python train.py --encoder_arch="tdnn" --dataset="read English sentences (LibriTTS-R)" --noise_aug=0.01 --win_length=400 --embed_dim=256 --encoder_norm="batchnorm" --encoder_channel_attention="se" --text_encoder_width=128 --text_encoder_fused_qkv=false --residual_init="scaled_by_depth" --beta2=0.999 --eps=1e-08
Rows from block 2 of the audio encoder of a small contrastive audio-text model, named by matrix and row number. Each number is 128 + 32 x the weight over its row's rms, rounded and kept within 0 to 255. All counts start at 0. Numbers have three digits each.
After each channel's rows are labels from the 100 clips, of 14848, where the channel reaches its highest value: "loudest band" is the band of the loudest frequency at the time of the peak. Only what is clearly more common there than usual is listed. The data: read English sentences (LibriTTS-R).
# conv: width-3 conv, dilation 2 (encoder.blocks.2.conv.weight, 128x128x3, each kernel summed), inputs 0-63

conv.81:147137089099127114127101071132131102138112123086102108140094130112177177108111102152128104155079073068119108116103083071118169142121107161101083226085166080108112111112175156121093129105118169
loudest band: 4000 to 8000 Hz

conv.38:120112137103166107134058125154092114155159135129162113117092077130105159115075128140137160129086136124142152034208107079127090149129140054161132128127163145183120144095079140152158053072149137
loudest band: 500 to 1000 Hz

conv.29:101159107147116113134142021088156147159115118120111148137095142121170079119119153103163137096127146133091128115114092148106119096083118148121123170136112121113115117102137083159119138111076076
loudest band: 4000 to 8000 Hz

conv.106:155116115117105135104023130078144120171120081103135134149149165135126187148139155166090155134141118164150137115155105134142105083120135013182115138150068133181051134026127157159171119101089114
loudest band: 250 to 500 Hz

conv.46:089092151104110097024109155120085132107135132111135116124096079110114229132094087131061111182091126156128120074159114123168100125122136069212166098162117132156115130075080122147150092078132110
loudest band: 250 to 500 Hz

conv.7:120121124187117159198151095154162112155094096119158181125116185124086082165108112172158190096181137083138135167113081184112108136174134127104094096167137108130126080106086083147139138169146132
loudest band: 500 to 1000 Hz; 250 to 500 Hz

conv.8:170065123136074083080137098112131105108145142084155144063083085136148168055128024100096149145114147116113108088134108117152134086097131127192124138163097109150123127077174089085136155083098147
loudest band: 4000 to 8000 Hz

conv.73:089174134148098081093141148067133168126091117130120127173161148141163050139151189069110138071142169104039121140107145168158098051067157138103101125163081140091098149099133129110057135125075044
loudest band: 250 to 500 Hz

conv.22:062071170086091086066178126139089119098114106105159132058096086121121139113085046145137189141115141191122110094125076119131080125118128123103138149162087110133123152096102133128128125109073089
loudest band: 4000 to 8000 Hz

conv.99:084109142114118093103159089153130115135118155112176126132071069099114160125050130109113144149089147069096123033178114106166132141104148101127075134146139125115156104101120140113117127038130122
loudest band: 250 to 500 Hz

conv.43:134111132113110101118126141128125071049108164113094122066135083107125157117145048162143182120124101149133106124088108121045078099157100160132093113112072121121098090078136086134134138177103126
loudest band: 4000 to 8000 Hz

conv.76:128101110130123102083166101093135116136110177132148105108086088087111076130124151106081094135090116153092094070153084090101124078080147101084114104146108129105113115083095088139127135057070079
loudest band: 250 to 500 Hz

conv.104:129129161134123148093183125152127116120128122147182147118142110147054217171038114156120158175123130159148152126134081174154110117141170097150154160150103091145106109095111163133163105131125147
loudest band: 250 to 500 Hz

conv.74:081136147119171135175100128131056134123151185146165127134126056139102126131097139114135116157097160115131151059153132123162063147132144114148106139152179163147108130104070148117124080079159128
loudest band: 250 to 500 Hz

conv.84:138126099085128162119046099095096138144146126097132089135121036112068073092131150146097150095092151126127143061158118095138107091126152074129111103157079125156109136088080094152121079036097126
loudest band: 250 to 500 Hz; 500 to 1000 Hz

conv.96:207108126116103152130152104133112124099131100122104111090132114117068178125090093143118089172089123174142133124108090145119103146176127140162168078072118095109090050117125099157169113145125164
loudest band: 250 to 500 Hz

conv.26:155174126111149143135065144138126103151124058101085048198154176093138155068110197150139161101151119079151163158137105096089129130141132128146066135064123133163141112127173138141119119154150149
loudest band: 2000 to 4000 Hz

conv.50:157123121093117125100084083076167108138149117131145169105095093101065158125125169114115156116141139119116117138172085143123108051101124126165116059136076137138078113006083079143152142153128052
loudest band: 250 to 500 Hz

conv.2:133097118123212147203111166113134118151182154158163097126130089105122078158065123160202157114085106119168160088168114045074145164142140121098105159122163164171101083132130164154146109096169132
loudest band: 500 to 1000 Hz

conv.19:123148062080114131138105096143116111127131108095088059139099097095136131081123119126105107138079063064113142124096092045087115120123082131111108157044129082112127115126136096104094100102126139
loudest band: 4000 to 8000 Hz; 2000 to 4000 Hz

conv.10:125083100135156097159110140164093105126158142122154128066066125097115163126064107121131119142098105091122119037178122075117140157113114049132119108117181142138141082114090119123134083066157149
loudest band: 1000 to 2000 Hz; 500 to 1000 Hz

conv.15:124085110137099100110096114109132090116114140060134131067060109118176118103108028130096125100112115079093112116107072078106108098102106132141098157126131099101123106105158098059103125077123158
loudest band: 4000 to 8000 Hz

conv.121:105167159129099170096142124099135152103068121094107142205153150133065084110112180107080123081168118135087120142072164163153100097098139113177122108117092121118099145100094130086066106165096117
loudest band: 2000 to 4000 Hz

conv.71:124130141135101171156105124108098125123068144065074150132134106132095099041145175081102123103147157136063085123091145129133090062103118102162120096128078126091090142096090115096022102122090102
loudest band: 250 to 500 Hz

conv.100:109122166178130127155152102082168139154106139125125143114145170132119051151147130101159131066157167150099125167127147180118096068085136119089143075156109144107108078132091097157124136182063030
loudest band: 250 to 500 Hz

conv.94:104136118137183133171115166145125145122187155170200173132154108153120119148152142144162127132162161121157200085203143147180120174146157109159142107150183129181157148081099124129157128104204163
loudest band: 500 to 1000 Hz; 1000 to 2000 Hz

conv.62:135170134135112103143154146105132107088068142104079134152158103130120174085166153073119104179131093182119067112033123135086115094114087114138159122101068122074103138098124111101111140106073093
loudest band: 4000 to 8000 Hz

conv.59:107057136148106106082134144101123089105128120130143140002126107138146128127133000119139171103127132174117126115126106146111099100096127139138131130151097133122117118117136118106126130110127096
loudest band: 4000 to 8000 Hz

conv.80:177085110135109143143123072111130065096109125102053117062132122107105159084139064126121113155088115130132099130079074151074125107123091125145144116098077084116107106126130121119135136139100146
loudest band: 250 to 500 Hz

conv.41:131123113187186126111169123103159150159168152183151188100153149166128135184162105159179131130175170119164139136169149195126096130143150136154136049165170177141166124082052079144190121139107125
loudest band: 4000 to 8000 Hz

conv.54:120166097155118070128045143108143076166049146072072142131159162142129126086124139148149118131141149077092101136081142117105129111080103068152081122130082147092114128058148138114103136152100092
loudest band: 250 to 500 Hz

conv.101:121067102121067088110086072116131092147099120112128137057106160110145096120140067131074134161117142165094110131109084134102125086114110087107145141165073103118123098117144173125146119124085107
loudest band: 250 to 500 Hz

conv.6:164131139121153100189118108051113134141123164123136111143115093107077044140105164107157151056102136130112125095141115097127103087088138108103088146138132157131050127074130125147113136105099082
loudest band: 250 to 500 Hz

conv.97:106091130103149150142041152142077099151176093113177108107095110151118167120061103162143148128100110100170151056195102095121108132150125039163121116112166146201111121121090139139139064083158145
loudest band: 500 to 1000 Hz

conv.39:062135106146147119139186117045111154103152150161137097137149086129102090128145158092131116084141154111107154119157138110136069100088162164134109060154123153132085142108074126141116137110100045
loudest band: 250 to 500 Hz

conv.9:115076121109088089118145139127143063086103123084127117053089091129161179095100000148116121141100106112108102100105093085092118126107099154136125136104103119134135133133155092082118136110128134
loudest band: 4000 to 8000 Hz

conv.68:168158149118080136132139163142093124103083100083089097165170156103093163102128163094071128170112091123153094129048104143118101111156109115163121122101092056104087122124129137067135144148121157
loudest band: 250 to 500 Hz

conv.78:149086114087141171173103128110089117097134087139097069103123125108106145085100093116057085138115052128164120134101086034082111136158089126116179146050116085119078162143137116102149107144138179
loudest band: 4000 to 8000 Hz

conv.85:114078109142135119091066122167119106125184121135178132040092126157138229129099070154126146190139122150158161061195111133158133159138138069195177110126141116183152130089123139144163100094165153
loudest band: 1000 to 2000 Hz; 500 to 1000 Hz

conv.52:097143105151131044057086128106087131137145138129148163129135055179149176129122118099155118187125175119096153101146151158157048124110159119171132135164149150140141143008147144125148143097131107
loudest band: 250 to 500 Hz

conv.122:083132109129134142101090100127080158138171148172150164123123047165077170125132146114139111140148180141142155109174137150168044115130159107153167091156103144158122173077062096163146088116152119
loudest band: 250 to 500 Hz; 500 to 1000 Hz

conv.35:108113125138101064043144102114124123109110116102126163116100116104089065105136133072065155089134109132062108142112081133098094060058106105134125099123095095107096125083096122107086137127058081
loudest band: 2000 to 4000 Hz

conv.103:121088163074177137093068134139072117156153129125174099092119115120129211129061081160122140161097105148177146066175114091114113149145155069207141133125146157175106118116116145145169071090164137
loudest band: 500 to 1000 Hz

conv.0:169141087117117124082068150111085138108110128065095139162153154157156211075168139154089082158129069103105136125083134096143146122136104101150105180069144078115078154065176139112059118137131168
loudest band: 2000 to 4000 Hz

conv.17:171166083136160130095141130215119130147146059122132104153159139156190113114177158155126118151165101123137129126134113134112142172176125119185135161051181116120210176144158101110141144108151184
loudest band: 1000 to 2000 Hz; 500 to 1000 Hz

conv.117:035136099136122107121151129094089145049136146150158134139126075137079134155138136088125109130118157115076155078151164126169095107082160132103125071155117160126133121135074143127114120082136085
loudest band: 250 to 500 Hz

conv.42:117127153165152148159137108158088133154186162137195171108135143169163179143160128147129124188157148150146168119191149178176080141138137110206163129135173141155130137124076126135171110136144170
loudest band: 1000 to 2000 Hz; 500 to 1000 Hz

conv.90:132131101136144068121138111019135133158108164147118091103131117128137102119120144082136129115154168117113117115141111118094047054072157135123118106169096149135066153055135135140123152093041059
loudest band: 250 to 500 Hz

conv.27:133083087083143093077127121150133116160106116109107126092108107136078166126081115097149102146094117127123100067131159102112159144085108072094102146124131142108136087151105124130122117088128145
loudest band: 250 to 500 Hz

conv.11:156162081075116122114095085096137129134104116095103107157139148117171166114142160158127121136074104117105136133094088070136162108139110145103109247093116073121094123062189138140087143109085154
loudest band: 2000 to 4000 Hz; 4000 to 8000 Hz

conv.57:151149076102137172161108092122125130130153114119104066135111133121123141061122146126084059105111075060129135120119102048140144134139094141120100162042148071121115144136148094078117103120158179
loudest band: 2000 to 4000 Hz

conv.126:145180099132131098088130161107148159179108134128123121198132196123157073109156210064080108114134157084076141171146136143158127059097153136148122145124094153120097142089136091123074151140109055
loudest band: 250 to 500 Hz

conv.120:103104120130120088130127077092089115165129183144126148115104090124066126133091142096142106107130148118128109151143088150126097074094146104157146051167088148126101131091043092131165089146116042
loudest band: 500 to 1000 Hz

conv.21:116155138109088099117117122099098127111073138083095121149127117078112129084136160067052116160116122139127092128054089131115087080109117073122128112117053088084082128115109094068112140151084116
loudest band: 250 to 500 Hz

conv.95:146111111101209151188105178149113113149178122174150099123123134118142134149072122155175142133102100124207152107161104043080163175152134099145124156102195167178135086171122144152175108110182141
loudest band: 500 to 1000 Hz; 1000 to 2000 Hz

conv.31:080126128170163157176094144151137127142143123125179153125135113139075078156052122171170183091137138113151171084177119169133132173160163081138093123163167128173126100096043150136125100119190159
loudest band: 500 to 1000 Hz

conv.110:149049112117081122133115128138106063089112095123153133033104095139133163118096000137116166118144094140132139127137090109105115121139115141140147132125083109153120141109174138125151102128127153
loudest band: 4000 to 8000 Hz

conv.127:103142152061127141139025128096064135124107072123107097154123070125106068123129159145089123076083080156114127113111114119102071115134126063114129107097115157129067112054105103147116089114127100
loudest band: 250 to 500 Hz

conv.47:136117165111112174134048127120023120104129109097096133149144060126085134093152134127077102099144074165163106073101166111127092143130139057171123118123114136157063125114091101141105076105143145
loudest band: 250 to 500 Hz