A small contrastive audio-text model, trained from scratch.
Training: adamw at rate 0.0017, 9100 steps, batches of 256.
Rows from block 2 of the audio encoder of a small contrastive audio-text model, named by matrix and row number. Each number is 128 + 32 x the weight over its row's rms, rounded and kept within 0 to 255. All counts start at 0. Numbers have three digits each.
After each channel's rows are labels from the 100 clips, of 14848, where the channel reaches its highest value: "loudest band" is the band of the loudest frequency at the time of the peak. Only what is clearly more common there than usual is listed. The data: read English sentences (LibriTTS-R).
# conv: width-3 conv, dilation 2 (encoder.blocks.2.conv.weight, 128x128x3, each kernel summed), inputs 64-127

conv.59:053153108119135120154156132130122123029103065087100140093115150090114157136130124161120104112113111126116114122157105126103112106135104109147102161135075113132154097136120156118002093104131107
loudest band: 4000 to 8000 Hz

conv.110:044171060110111131136149126134105121042129039121112124114119167125116126120150110152103090089123094077091114141116075109174095111127108143145124144138102098112164125138089153125039136118133127
loudest band: 4000 to 8000 Hz

conv.19:142063120103098118104085054096139085145121149104159118114090119117113142142130103135080112107139117066063050123110098089103141101129097108132123153049149103114123124096058147107180103144082105
loudest band: 4000 to 8000 Hz; 2000 to 4000 Hz

conv.120:126156154102083109141127134136077162121091102101081102166119065114110127089106132077153100132120092139148177065050135140102075097047117113059129082119162126109145130126143107132120090090159110
loudest band: 500 to 1000 Hz

conv.0:164131092132152152093086151123117063124163158131155129089116142162145072184134088107106159106094134143049083130143134123091117152147104126171112162119152092131146142108094162088158163104100092
loudest band: 2000 to 4000 Hz

conv.13:171082070077118148104060105100118100121133128117142088096094157152127152134148129129127107097141125076064057162107083115110138126173115127148124173006135119105144125123108142134153118136115130
loudest band: 2000 to 4000 Hz; 4000 to 8000 Hz

conv.47:075139120111099089111112138140095078113131134177136120086104091050148056142104100116110145136091121117139129091118130157091131141100097089065024106121162107143116124093130093121148138112129097
loudest band: 250 to 500 Hz

conv.103:093118159140082081117099111161045150113144085128182104123141106102082091149124151142142103148121145141127150105107106150103123122085102104125079128128154148154180149154106120153065135079145190
loudest band: 500 to 1000 Hz

conv.77:153131141119120160121100085068143091163130172082196155115087116099109109147062078113099150120097118117095101105170174111105130142101122098160119123127077133138091064089096155084155081098098064
loudest band: 250 to 500 Hz

conv.71:138163087100121109125099154107103112132107148169097150177111072081126152114046091095108146145112118138108122101119126112143106126102111107081108101107145111146096060082128088112173174148096076
loudest band: 250 to 500 Hz

conv.57:174114107077119135076062099106126088136145168119151135127093122156122161138131124094121123075175119102047083159110106104090161154153113077125133173055156095114141134121069137136199129149113143
loudest band: 2000 to 4000 Hz

conv.49:110114158105126122117111134112082117145148107160229151139080120127114089155146129060144178154145103049142135076137130177167102160112119124100138107114070166104127049091116110128096101094127104
loudest band: 250 to 500 Hz

conv.68:139133106123107171145097065098094094137175126154159123183088102083107087131123092106092139187136111099087101094126163097120120143046107142134134122141082124123115052097097125079112191132076060
loudest band: 250 to 500 Hz

conv.9:086089113113113108130155078096148093055112077102131147068096165124113149151143079145097111116089139089089085153170069125126160099157099121148126163115083133146129096098083168092065098147082118
loudest band: 4000 to 8000 Hz

conv.85:153133136142110077120108143150087142077149103106181126105136119111110129108132168117139088109137127154087170144096113133124115110108085130131113168164124142139201139194094131145088148101150188
loudest band: 1000 to 2000 Hz; 500 to 1000 Hz

conv.107:093111114171110110083091128107083091070142099113169135104158097116127001118099139122111140108092127154082118166134107137123139140127141126046080143124118112180126142101098063118070180116125089
loudest band: 500 to 1000 Hz

conv.118:142166155144123070135162139175099168144142134084154130166155068088142161129100146099154148168148079144154171131117148160132133135049128112005095113149168130116161175179140057158130121126160177
loudest band: 500 to 1000 Hz

conv.98:138163112161139139150143155153134154146097131104119091083140126058110158036112111143114086150085132128150178123000123109116191073121105149156142115180122109112143125121147169104146106148119126
loudest band: 250 to 500 Hz

conv.126:151174122062133185154064106112147119172129155122184124166129120146111089111044146110175161108135110123135137116161149162103097156122161110183165115091107129130104087094157159155149115116153103
loudest band: 250 to 500 Hz

conv.58:112117097152158126115145116108094140064097086116084168189107088101116136106116081096128106137094120184160124115113097103115096093095106103160148073119063121156094095114122143109070111121121109
loudest band: 4000 to 8000 Hz

conv.37:157082167123107032133090091131097133119128103100113136080143116105069163089113125118117119115110124125104121162111115112128116085138055150051123137160104177127135114145080036112085157126121133
loudest band: 500 to 1000 Hz

conv.12:107125151144164127068111090085106067122135153084198137120080134103171109174104082086099176152077086111119105124136166117097187145141109092150118165117137114166095110072107166087155128161112093
loudest band: 4000 to 8000 Hz

conv.97:107111147146106088104130114144086143130182128130177077111133101113078136123131158143155082098150131123114147111147119131126128116093124109112084162145150101162180164153090152147121135035138206
loudest band: 500 to 1000 Hz

conv.44:126137106099188142095135086123102125129124107148118160100133149121120085120172147078149125105177119129090118144095098136066128125118138080097124161116165125133152162153095114171165132189145166
loudest band: 500 to 1000 Hz

conv.14:128031151135172144137119118128131128138138146136151046145139147166110061142142138140141099156159141152151100161103102124114148113191164151152109147077143135175127158115125158173166129134130179
loudest band: 500 to 1000 Hz

conv.96:116114085136098145168158098126103118150152101165112070188124116123116112034138109117101057157141099087128140099014157078135093100090120143104127094158141120077090134133134082116117171144106083
loudest band: 250 to 500 Hz

conv.21:126126121077110150132064101089120093148122119110127140160073110088093079120079082090080138151120111131089102100136138108121103114068095110126123103101068132092113035064091114105124118101096087
loudest band: 250 to 500 Hz

conv.2:111093154156150113126170159155109160139145113140145108153147119130081157140143146180143071143131137177177119109136120132134111105168159141100103162112155123185161208132109112168155120078138200
loudest band: 500 to 1000 Hz

conv.61:049135145168151118137156118143096153092105044132121137114151102091096138130140123091125094146089106140158141100092110115123136083103111129158119153167120158162105155121117166138025139113123155
loudest band: 250 to 500 Hz

conv.88:138038142123159165115133126119127102117143091147165089108104160180152040148144126111163136174169150185172092193128101150095146140175129144186145133071127102135118113135138165157103108162132150
loudest band: 4000 to 8000 Hz

conv.28:140180082117123150144107131122100110118107168191121138192100090110109152112095090127115128109120136140112116087149129102159088132057121137165133079106114108127126071085120122102145136083088093
loudest band: 250 to 500 Hz

conv.54:171137134195158128083129177148113143134110105099146107178135132118085063142103065158111089127061164189163125107149140092130123108114115155120149140102079164170116091094115108099147171070091120
loudest band: 250 to 500 Hz

conv.95:142100150136154113126132124140110142135166134136158058131162148144069087116140152165137068113167158144147121145155113124142107099158146132114117146115178120162153201139098144165165128067137211
loudest band: 500 to 1000 Hz; 1000 to 2000 Hz

conv.70:138085142113151108143104090070147100085116117141152157054068160100135191163161091165130125136128127113097088142173080126099149104144110098159106153098077177142141071099093171102109077153097086
loudest band: 4000 to 8000 Hz

conv.5:123041108092114146159096111084128086067111143128135107087078149115147173121138081152082112129118145117104063133140076112088149101135111137143103152038089140132123105094099137121116102113081081
loudest band: 4000 to 8000 Hz

conv.51:156115086129087147128120065104177110120169152083227155119109136110096094155128075158081135113063117089100092129178167092111097138127090107149126107136046106165111086143077159080114122099097096
loudest band: 250 to 500 Hz; 2000 to 4000 Hz

conv.8:127183101113114111114090126111145139071105089110131155083094162127117116126110128130109113115112112122067156158112052155118137097165081062123139203143071132134169081123090129115099115154135112
loudest band: 4000 to 8000 Hz

conv.39:144154160114159068147127114147144164161102142101108154164178094054122178135091160085151161123114080128144171072134135157079123147091178104074080104149162164133125148121140065154159091191159143
loudest band: 250 to 500 Hz

conv.27:084112102134101062124137120120092115116120118162132055046125116146138068075081119094142095080079180124180123174103104126115121085151088128009098155123092114142097134124131037109109071086128132
loudest band: 250 to 500 Hz

conv.31:089182132182145068117147115135094124129170139139145128114143069102134199129138128101144124104143108147145130130086161156134150153119122109043085136159146116139179198153140068114125155083128160
loudest band: 500 to 1000 Hz

conv.106:136173148157130122102105129164105132130104098142147104161151109094084112108140147153130082089125129122111158099138108131166142111061132125170156201161168124179145092104131143152135152093135149
loudest band: 250 to 500 Hz

conv.81:165054142129150142109112105097140091146139143112146112077129172160128079127151107112102126101092134123085089193117092104142144120194138145170155222088154159130112163103100191090152152151097119
loudest band: 4000 to 8000 Hz

conv.94:131201147140145114131140123150099137157162135108158152107181105089160156147122165065162156104155083144111161145134151159119143162101171108078102132158162123146189196176127106158154160094162177
loudest band: 500 to 1000 Hz; 1000 to 2000 Hz

conv.35:124125114078103107170086116090146116115117117073048140138097091084111132102065103169112115121069097120077106073112128113128117097101105140052121114099100127123128115131101060092115122117122114
loudest band: 2000 to 4000 Hz

conv.87:107098140137103102124112101143081133103176105141212093080134139126096119149145161147142093098175150091089147120157096148158109132090113098137115181142152128146175140178103150148103108106162166
loudest band: 500 to 1000 Hz

conv.11:175059120110137167086113125133147101155104139082144114117114187184115108141165094132101127104121106109087107155124129095144146135167120134193186200112182097121137134130121198092180110152092111
loudest band: 2000 to 4000 Hz; 4000 to 8000 Hz

conv.7:103200103172154139121168063114106139144161090155111110093121074111171169081143117042109105115141094105119124131071145130122183116047141093128147131149136134163159144114118115085146174135096106
loudest band: 500 to 1000 Hz; 250 to 500 Hz

conv.90:121170130137136130119123125151122178163098110055104154176151111065064090114058140118146126127089058139139172092129107134089085131090162129119139127122139158129132124114151122151106068145132162
loudest band: 250 to 500 Hz

conv.80:120108085117096172194131141128122135114108103129090094208126124119058082068119070159079058135115130139121115100093117047139070070120120161126122083133122063076104122114112110138101147118080098
loudest band: 250 to 500 Hz

conv.6:143145182141144120148110143142134154154103145075088135181150079098089165146043127147120151173131067176142137104110129136141147143108142131016118185133166164159145146110133045162151112139121147
loudest band: 250 to 500 Hz

conv.89:167141134094096105068144123125129141147144135098146198096141133123140044175119154067166184035114141134134148169191153158097084166123125089123124154141126136125154163162129146116132098126157165
loudest band: 250 to 500 Hz

conv.121:077166118094149139131112118098100076164150152130069120172088095112164140134088103091131188127095083102125100078114188143130170167104137113075136096110137089100100091088148089092172126141119055
loudest band: 2000 to 4000 Hz

conv.25:145111132137132107091129116119096141158132102162117121114102135079068133080134137132142159098114163075159144087074117168163118120116089149064122112124130196140127153106137075113169043105101109
loudest band: 250 to 500 Hz

conv.20:196048098137120133107124044140136090137169185093229047102106152132139097120102100157094050106137133107116119144135145077134122098146109098152126129098115071133165090154108159119169104091109134
loudest band: 2000 to 4000 Hz

conv.91:151129163154125128100155142126155100155091158066183195097126108086084089186054125107124185125114096131114109096165146159116138160084119076117126145143121146133097125110100129122152060129128119
loudest band: 250 to 500 Hz

conv.122:144200127108106069115155137151095156138118131100124155163167075118144104133119154033165142110150114110136162119122134183107087155059158109050137109135155110093157136164135073142143096102166146
loudest band: 250 to 500 Hz; 500 to 1000 Hz

conv.93:155144135120074153161159117144097152140148137106111053170143086116129126066094131084165106134144151172136170138020137139152149132066112132105116103160154082099176168193137124109142117151151165
loudest band: 500 to 1000 Hz

conv.29:168110143134153140084156111119125144177082156000128107126144140105116093078088116074117099121116044120151137145067150099098124102160127133182169172147158099122097143124142168114166050186104117
loudest band: 4000 to 8000 Hz

conv.104:049226111147107105111124103131057143114164100164131115087149099138169083099144143056131118085154132063105179129071140146122124124084147126073154140164138127087126112143142072114090149093144124
loudest band: 250 to 500 Hz

conv.74:138149148159122064127136131120106138148151138094150161145141061050115143161112146100138187175129096133137178121153133177116142134064106117020038125124156170147151176152115068114164140123128145
loudest band: 250 to 500 Hz

conv.76:173094160056120092143080090127131152134099128100068125111136096078060162095065135150120100133106149138107134129109118124045073098127134138060091112098126179136109118100107064140143077128125139
loudest band: 250 to 500 Hz

conv.22:027124109119117077131162098128119131100112089091106108073111141065127117115138112111114090125099116075112139076143127120141109101103071126145088157156090141093140082144110143093043092120127137
loudest band: 4000 to 8000 Hz

conv.42:152132167140136138149144136117081147137142136104166166139145056044123132134126147072159162152166121191110160131123140134095148141025108094148073149161133163174178153178113141158136141124164165
loudest band: 1000 to 2000 Hz; 500 to 1000 Hz

conv.62:146098098123128115121153107114144085118136176105191147168087129123105090107119077125087093118090147128115098094144137063097080121117098089144117107125083090129115057129093137055111071099094065
loudest band: 4000 to 8000 Hz

conv.84:120120141073092074083078104153099139146138129142089090135149083064114159113099152135130117116124141131116148088091127129108121119095114105034085115124166148147128139106119064152154081112107173
loudest band: 250 to 500 Hz; 500 to 1000 Hz

conv.15:121124108090113140123073120091136110070121075089120149074076147129089170138121109150110125105102100121065071151134051135102164112150090099157130174093105149168174108095064154114090139138090100
loudest band: 4000 to 8000 Hz

conv.52:142160142146092101158155159121131152149127113031182187135140133090128145165092140097153190136102077137147184151152123164133138127106124125081110138153112190129157117158131104118091102145167150
loudest band: 250 to 500 Hz

conv.117:125129142119150049145167106127146138150089143088133160059143095062149160157103154110152195123123117127154153111148144177132171115108137129047025134142138175136133152145154083129161056167144128
loudest band: 250 to 500 Hz

conv.38:143107153131101063105118121155082156118155130112157087146165083108100130110121145168152080139134144133135173102116126140121114103096121109055065133140160122153181160152110088160130125047142194
loudest band: 500 to 1000 Hz

conv.43:062094140115155097164149154157125138096103067091106158139126120139094105131156094123092037163143116120118070115170143087096030111104133136100130140127134088098097109103109130149059129090099110
loudest band: 4000 to 8000 Hz

conv.99:114100192125161076107086098077092144157140096101127129041100132064123150095124155105154176119124119135142132132089117180147156101129104116120053207105117173149175109100110139158093091138117142
loudest band: 250 to 500 Hz

conv.46:120107158119063064094080125154066138096127131120189127101140107103145108105123164107109114144136133116090176085136126139132112101086100106140132173149103176121135092136119122161073128081141145
loudest band: 250 to 500 Hz

conv.101:116129104097101130147120154132071145105097038158074064130140125106061138048117106178107068109082155131122156130047116093114087082119058158162118122143112142122142091147130158114101154086094121
loudest band: 250 to 500 Hz

conv.4:133133177126111071118146131175105175136146130115142106164179086100108145125130170130151111145153134142144167116113142163126121134074133128038064122147182125127170172161132085173132113086149209
loudest band: 500 to 1000 Hz

conv.100:098116168141137148168140110134112162144059129110055108171150078091136157086070128111133117162136078185177129079076144111127146095075137153165131076148141126142087131107164156149132114137115134
loudest band: 250 to 500 Hz

conv.109:113105148147116056097155066111114130136109133102102165058132086082090140134123121115119162095115119089124083133139128125124159144107129113035080120139179161164081181114096089130164126141085153
loudest band: 500 to 1000 Hz

conv.41:153126123136154126162189082139115158139137091129132160174157055084096152118165131102157136104145107140168136084127129120109129121031150123149128070150126137154150170152115148150113107160160159
loudest band: 4000 to 8000 Hz

conv.17:219128084141120117119134105124151151128203169126163132089134159168120052140119119130124107081126145168112148192153145087157099137148120125140167100160135051116157133178119146118133152120134175
loudest band: 1000 to 2000 Hz; 500 to 1000 Hz

conv.78:104097072094117137167077090111106081102135086137118104124106122128113070136110113106104110119164130081075065119111104094099082143098113159084107109087139087095102134113079073116123151113102123
loudest band: 4000 to 8000 Hz

conv.73:141163168098135154130088120098130136177092151110079149150124104091157145132070122105138185138108103125134146090147177146122112159107142125166129127136116158143092101099151158120155095129131094
loudest band: 250 to 500 Hz

conv.16:148163149116173078143080075100072098141125139156080115141109060066093129078102129098126135120153091126117115141032150153070141116096122098057048073092162125127137126111121076128177158117097140
loudest band: 500 to 1000 Hz

conv.33:121122120132167115164158097124140092124185180169160066066136155168157129152168130202133094076136174080121086086170153138128127155122167164134114103146145075103107162139105147119155170056141145
loudest band: 500 to 1000 Hz

conv.1:114072114139138145160144084085141060096108189067099172068096101090130087114128112112084118085068134137064084124122131091110161119114091147187075173140112096173116136144073179047122136127110107
loudest band: 4000 to 8000 Hz

conv.79:178083146102070093053100084144118162132169155097189110086158135141134095121129160117150112085146134115090169165136127144147104125109110078112130169144150128142185131179123138171118124077149188
loudest band: 500 to 1000 Hz

conv.127:098087135090089159147120098146101099135131122109116092083121124081125122128131099184107140162124113112127095054118161115156133115069122138129072057113157106099091139124126130106116084029141105
loudest band: 250 to 500 Hz

conv.50:120156135081104096141096132149133129124080113109102123163121086100088146105107153094138096079145100140114133062077113155110103104064089101066150138091161142107144101135092079160136086104133136
loudest band: 250 to 500 Hz

conv.26:196112127130145190115122088143129121161167122130177033168135154178112106104135127155133058143151084117151117158103127097224137124121132130150158118097140085144155113123098144172125125133108173
loudest band: 2000 to 4000 Hz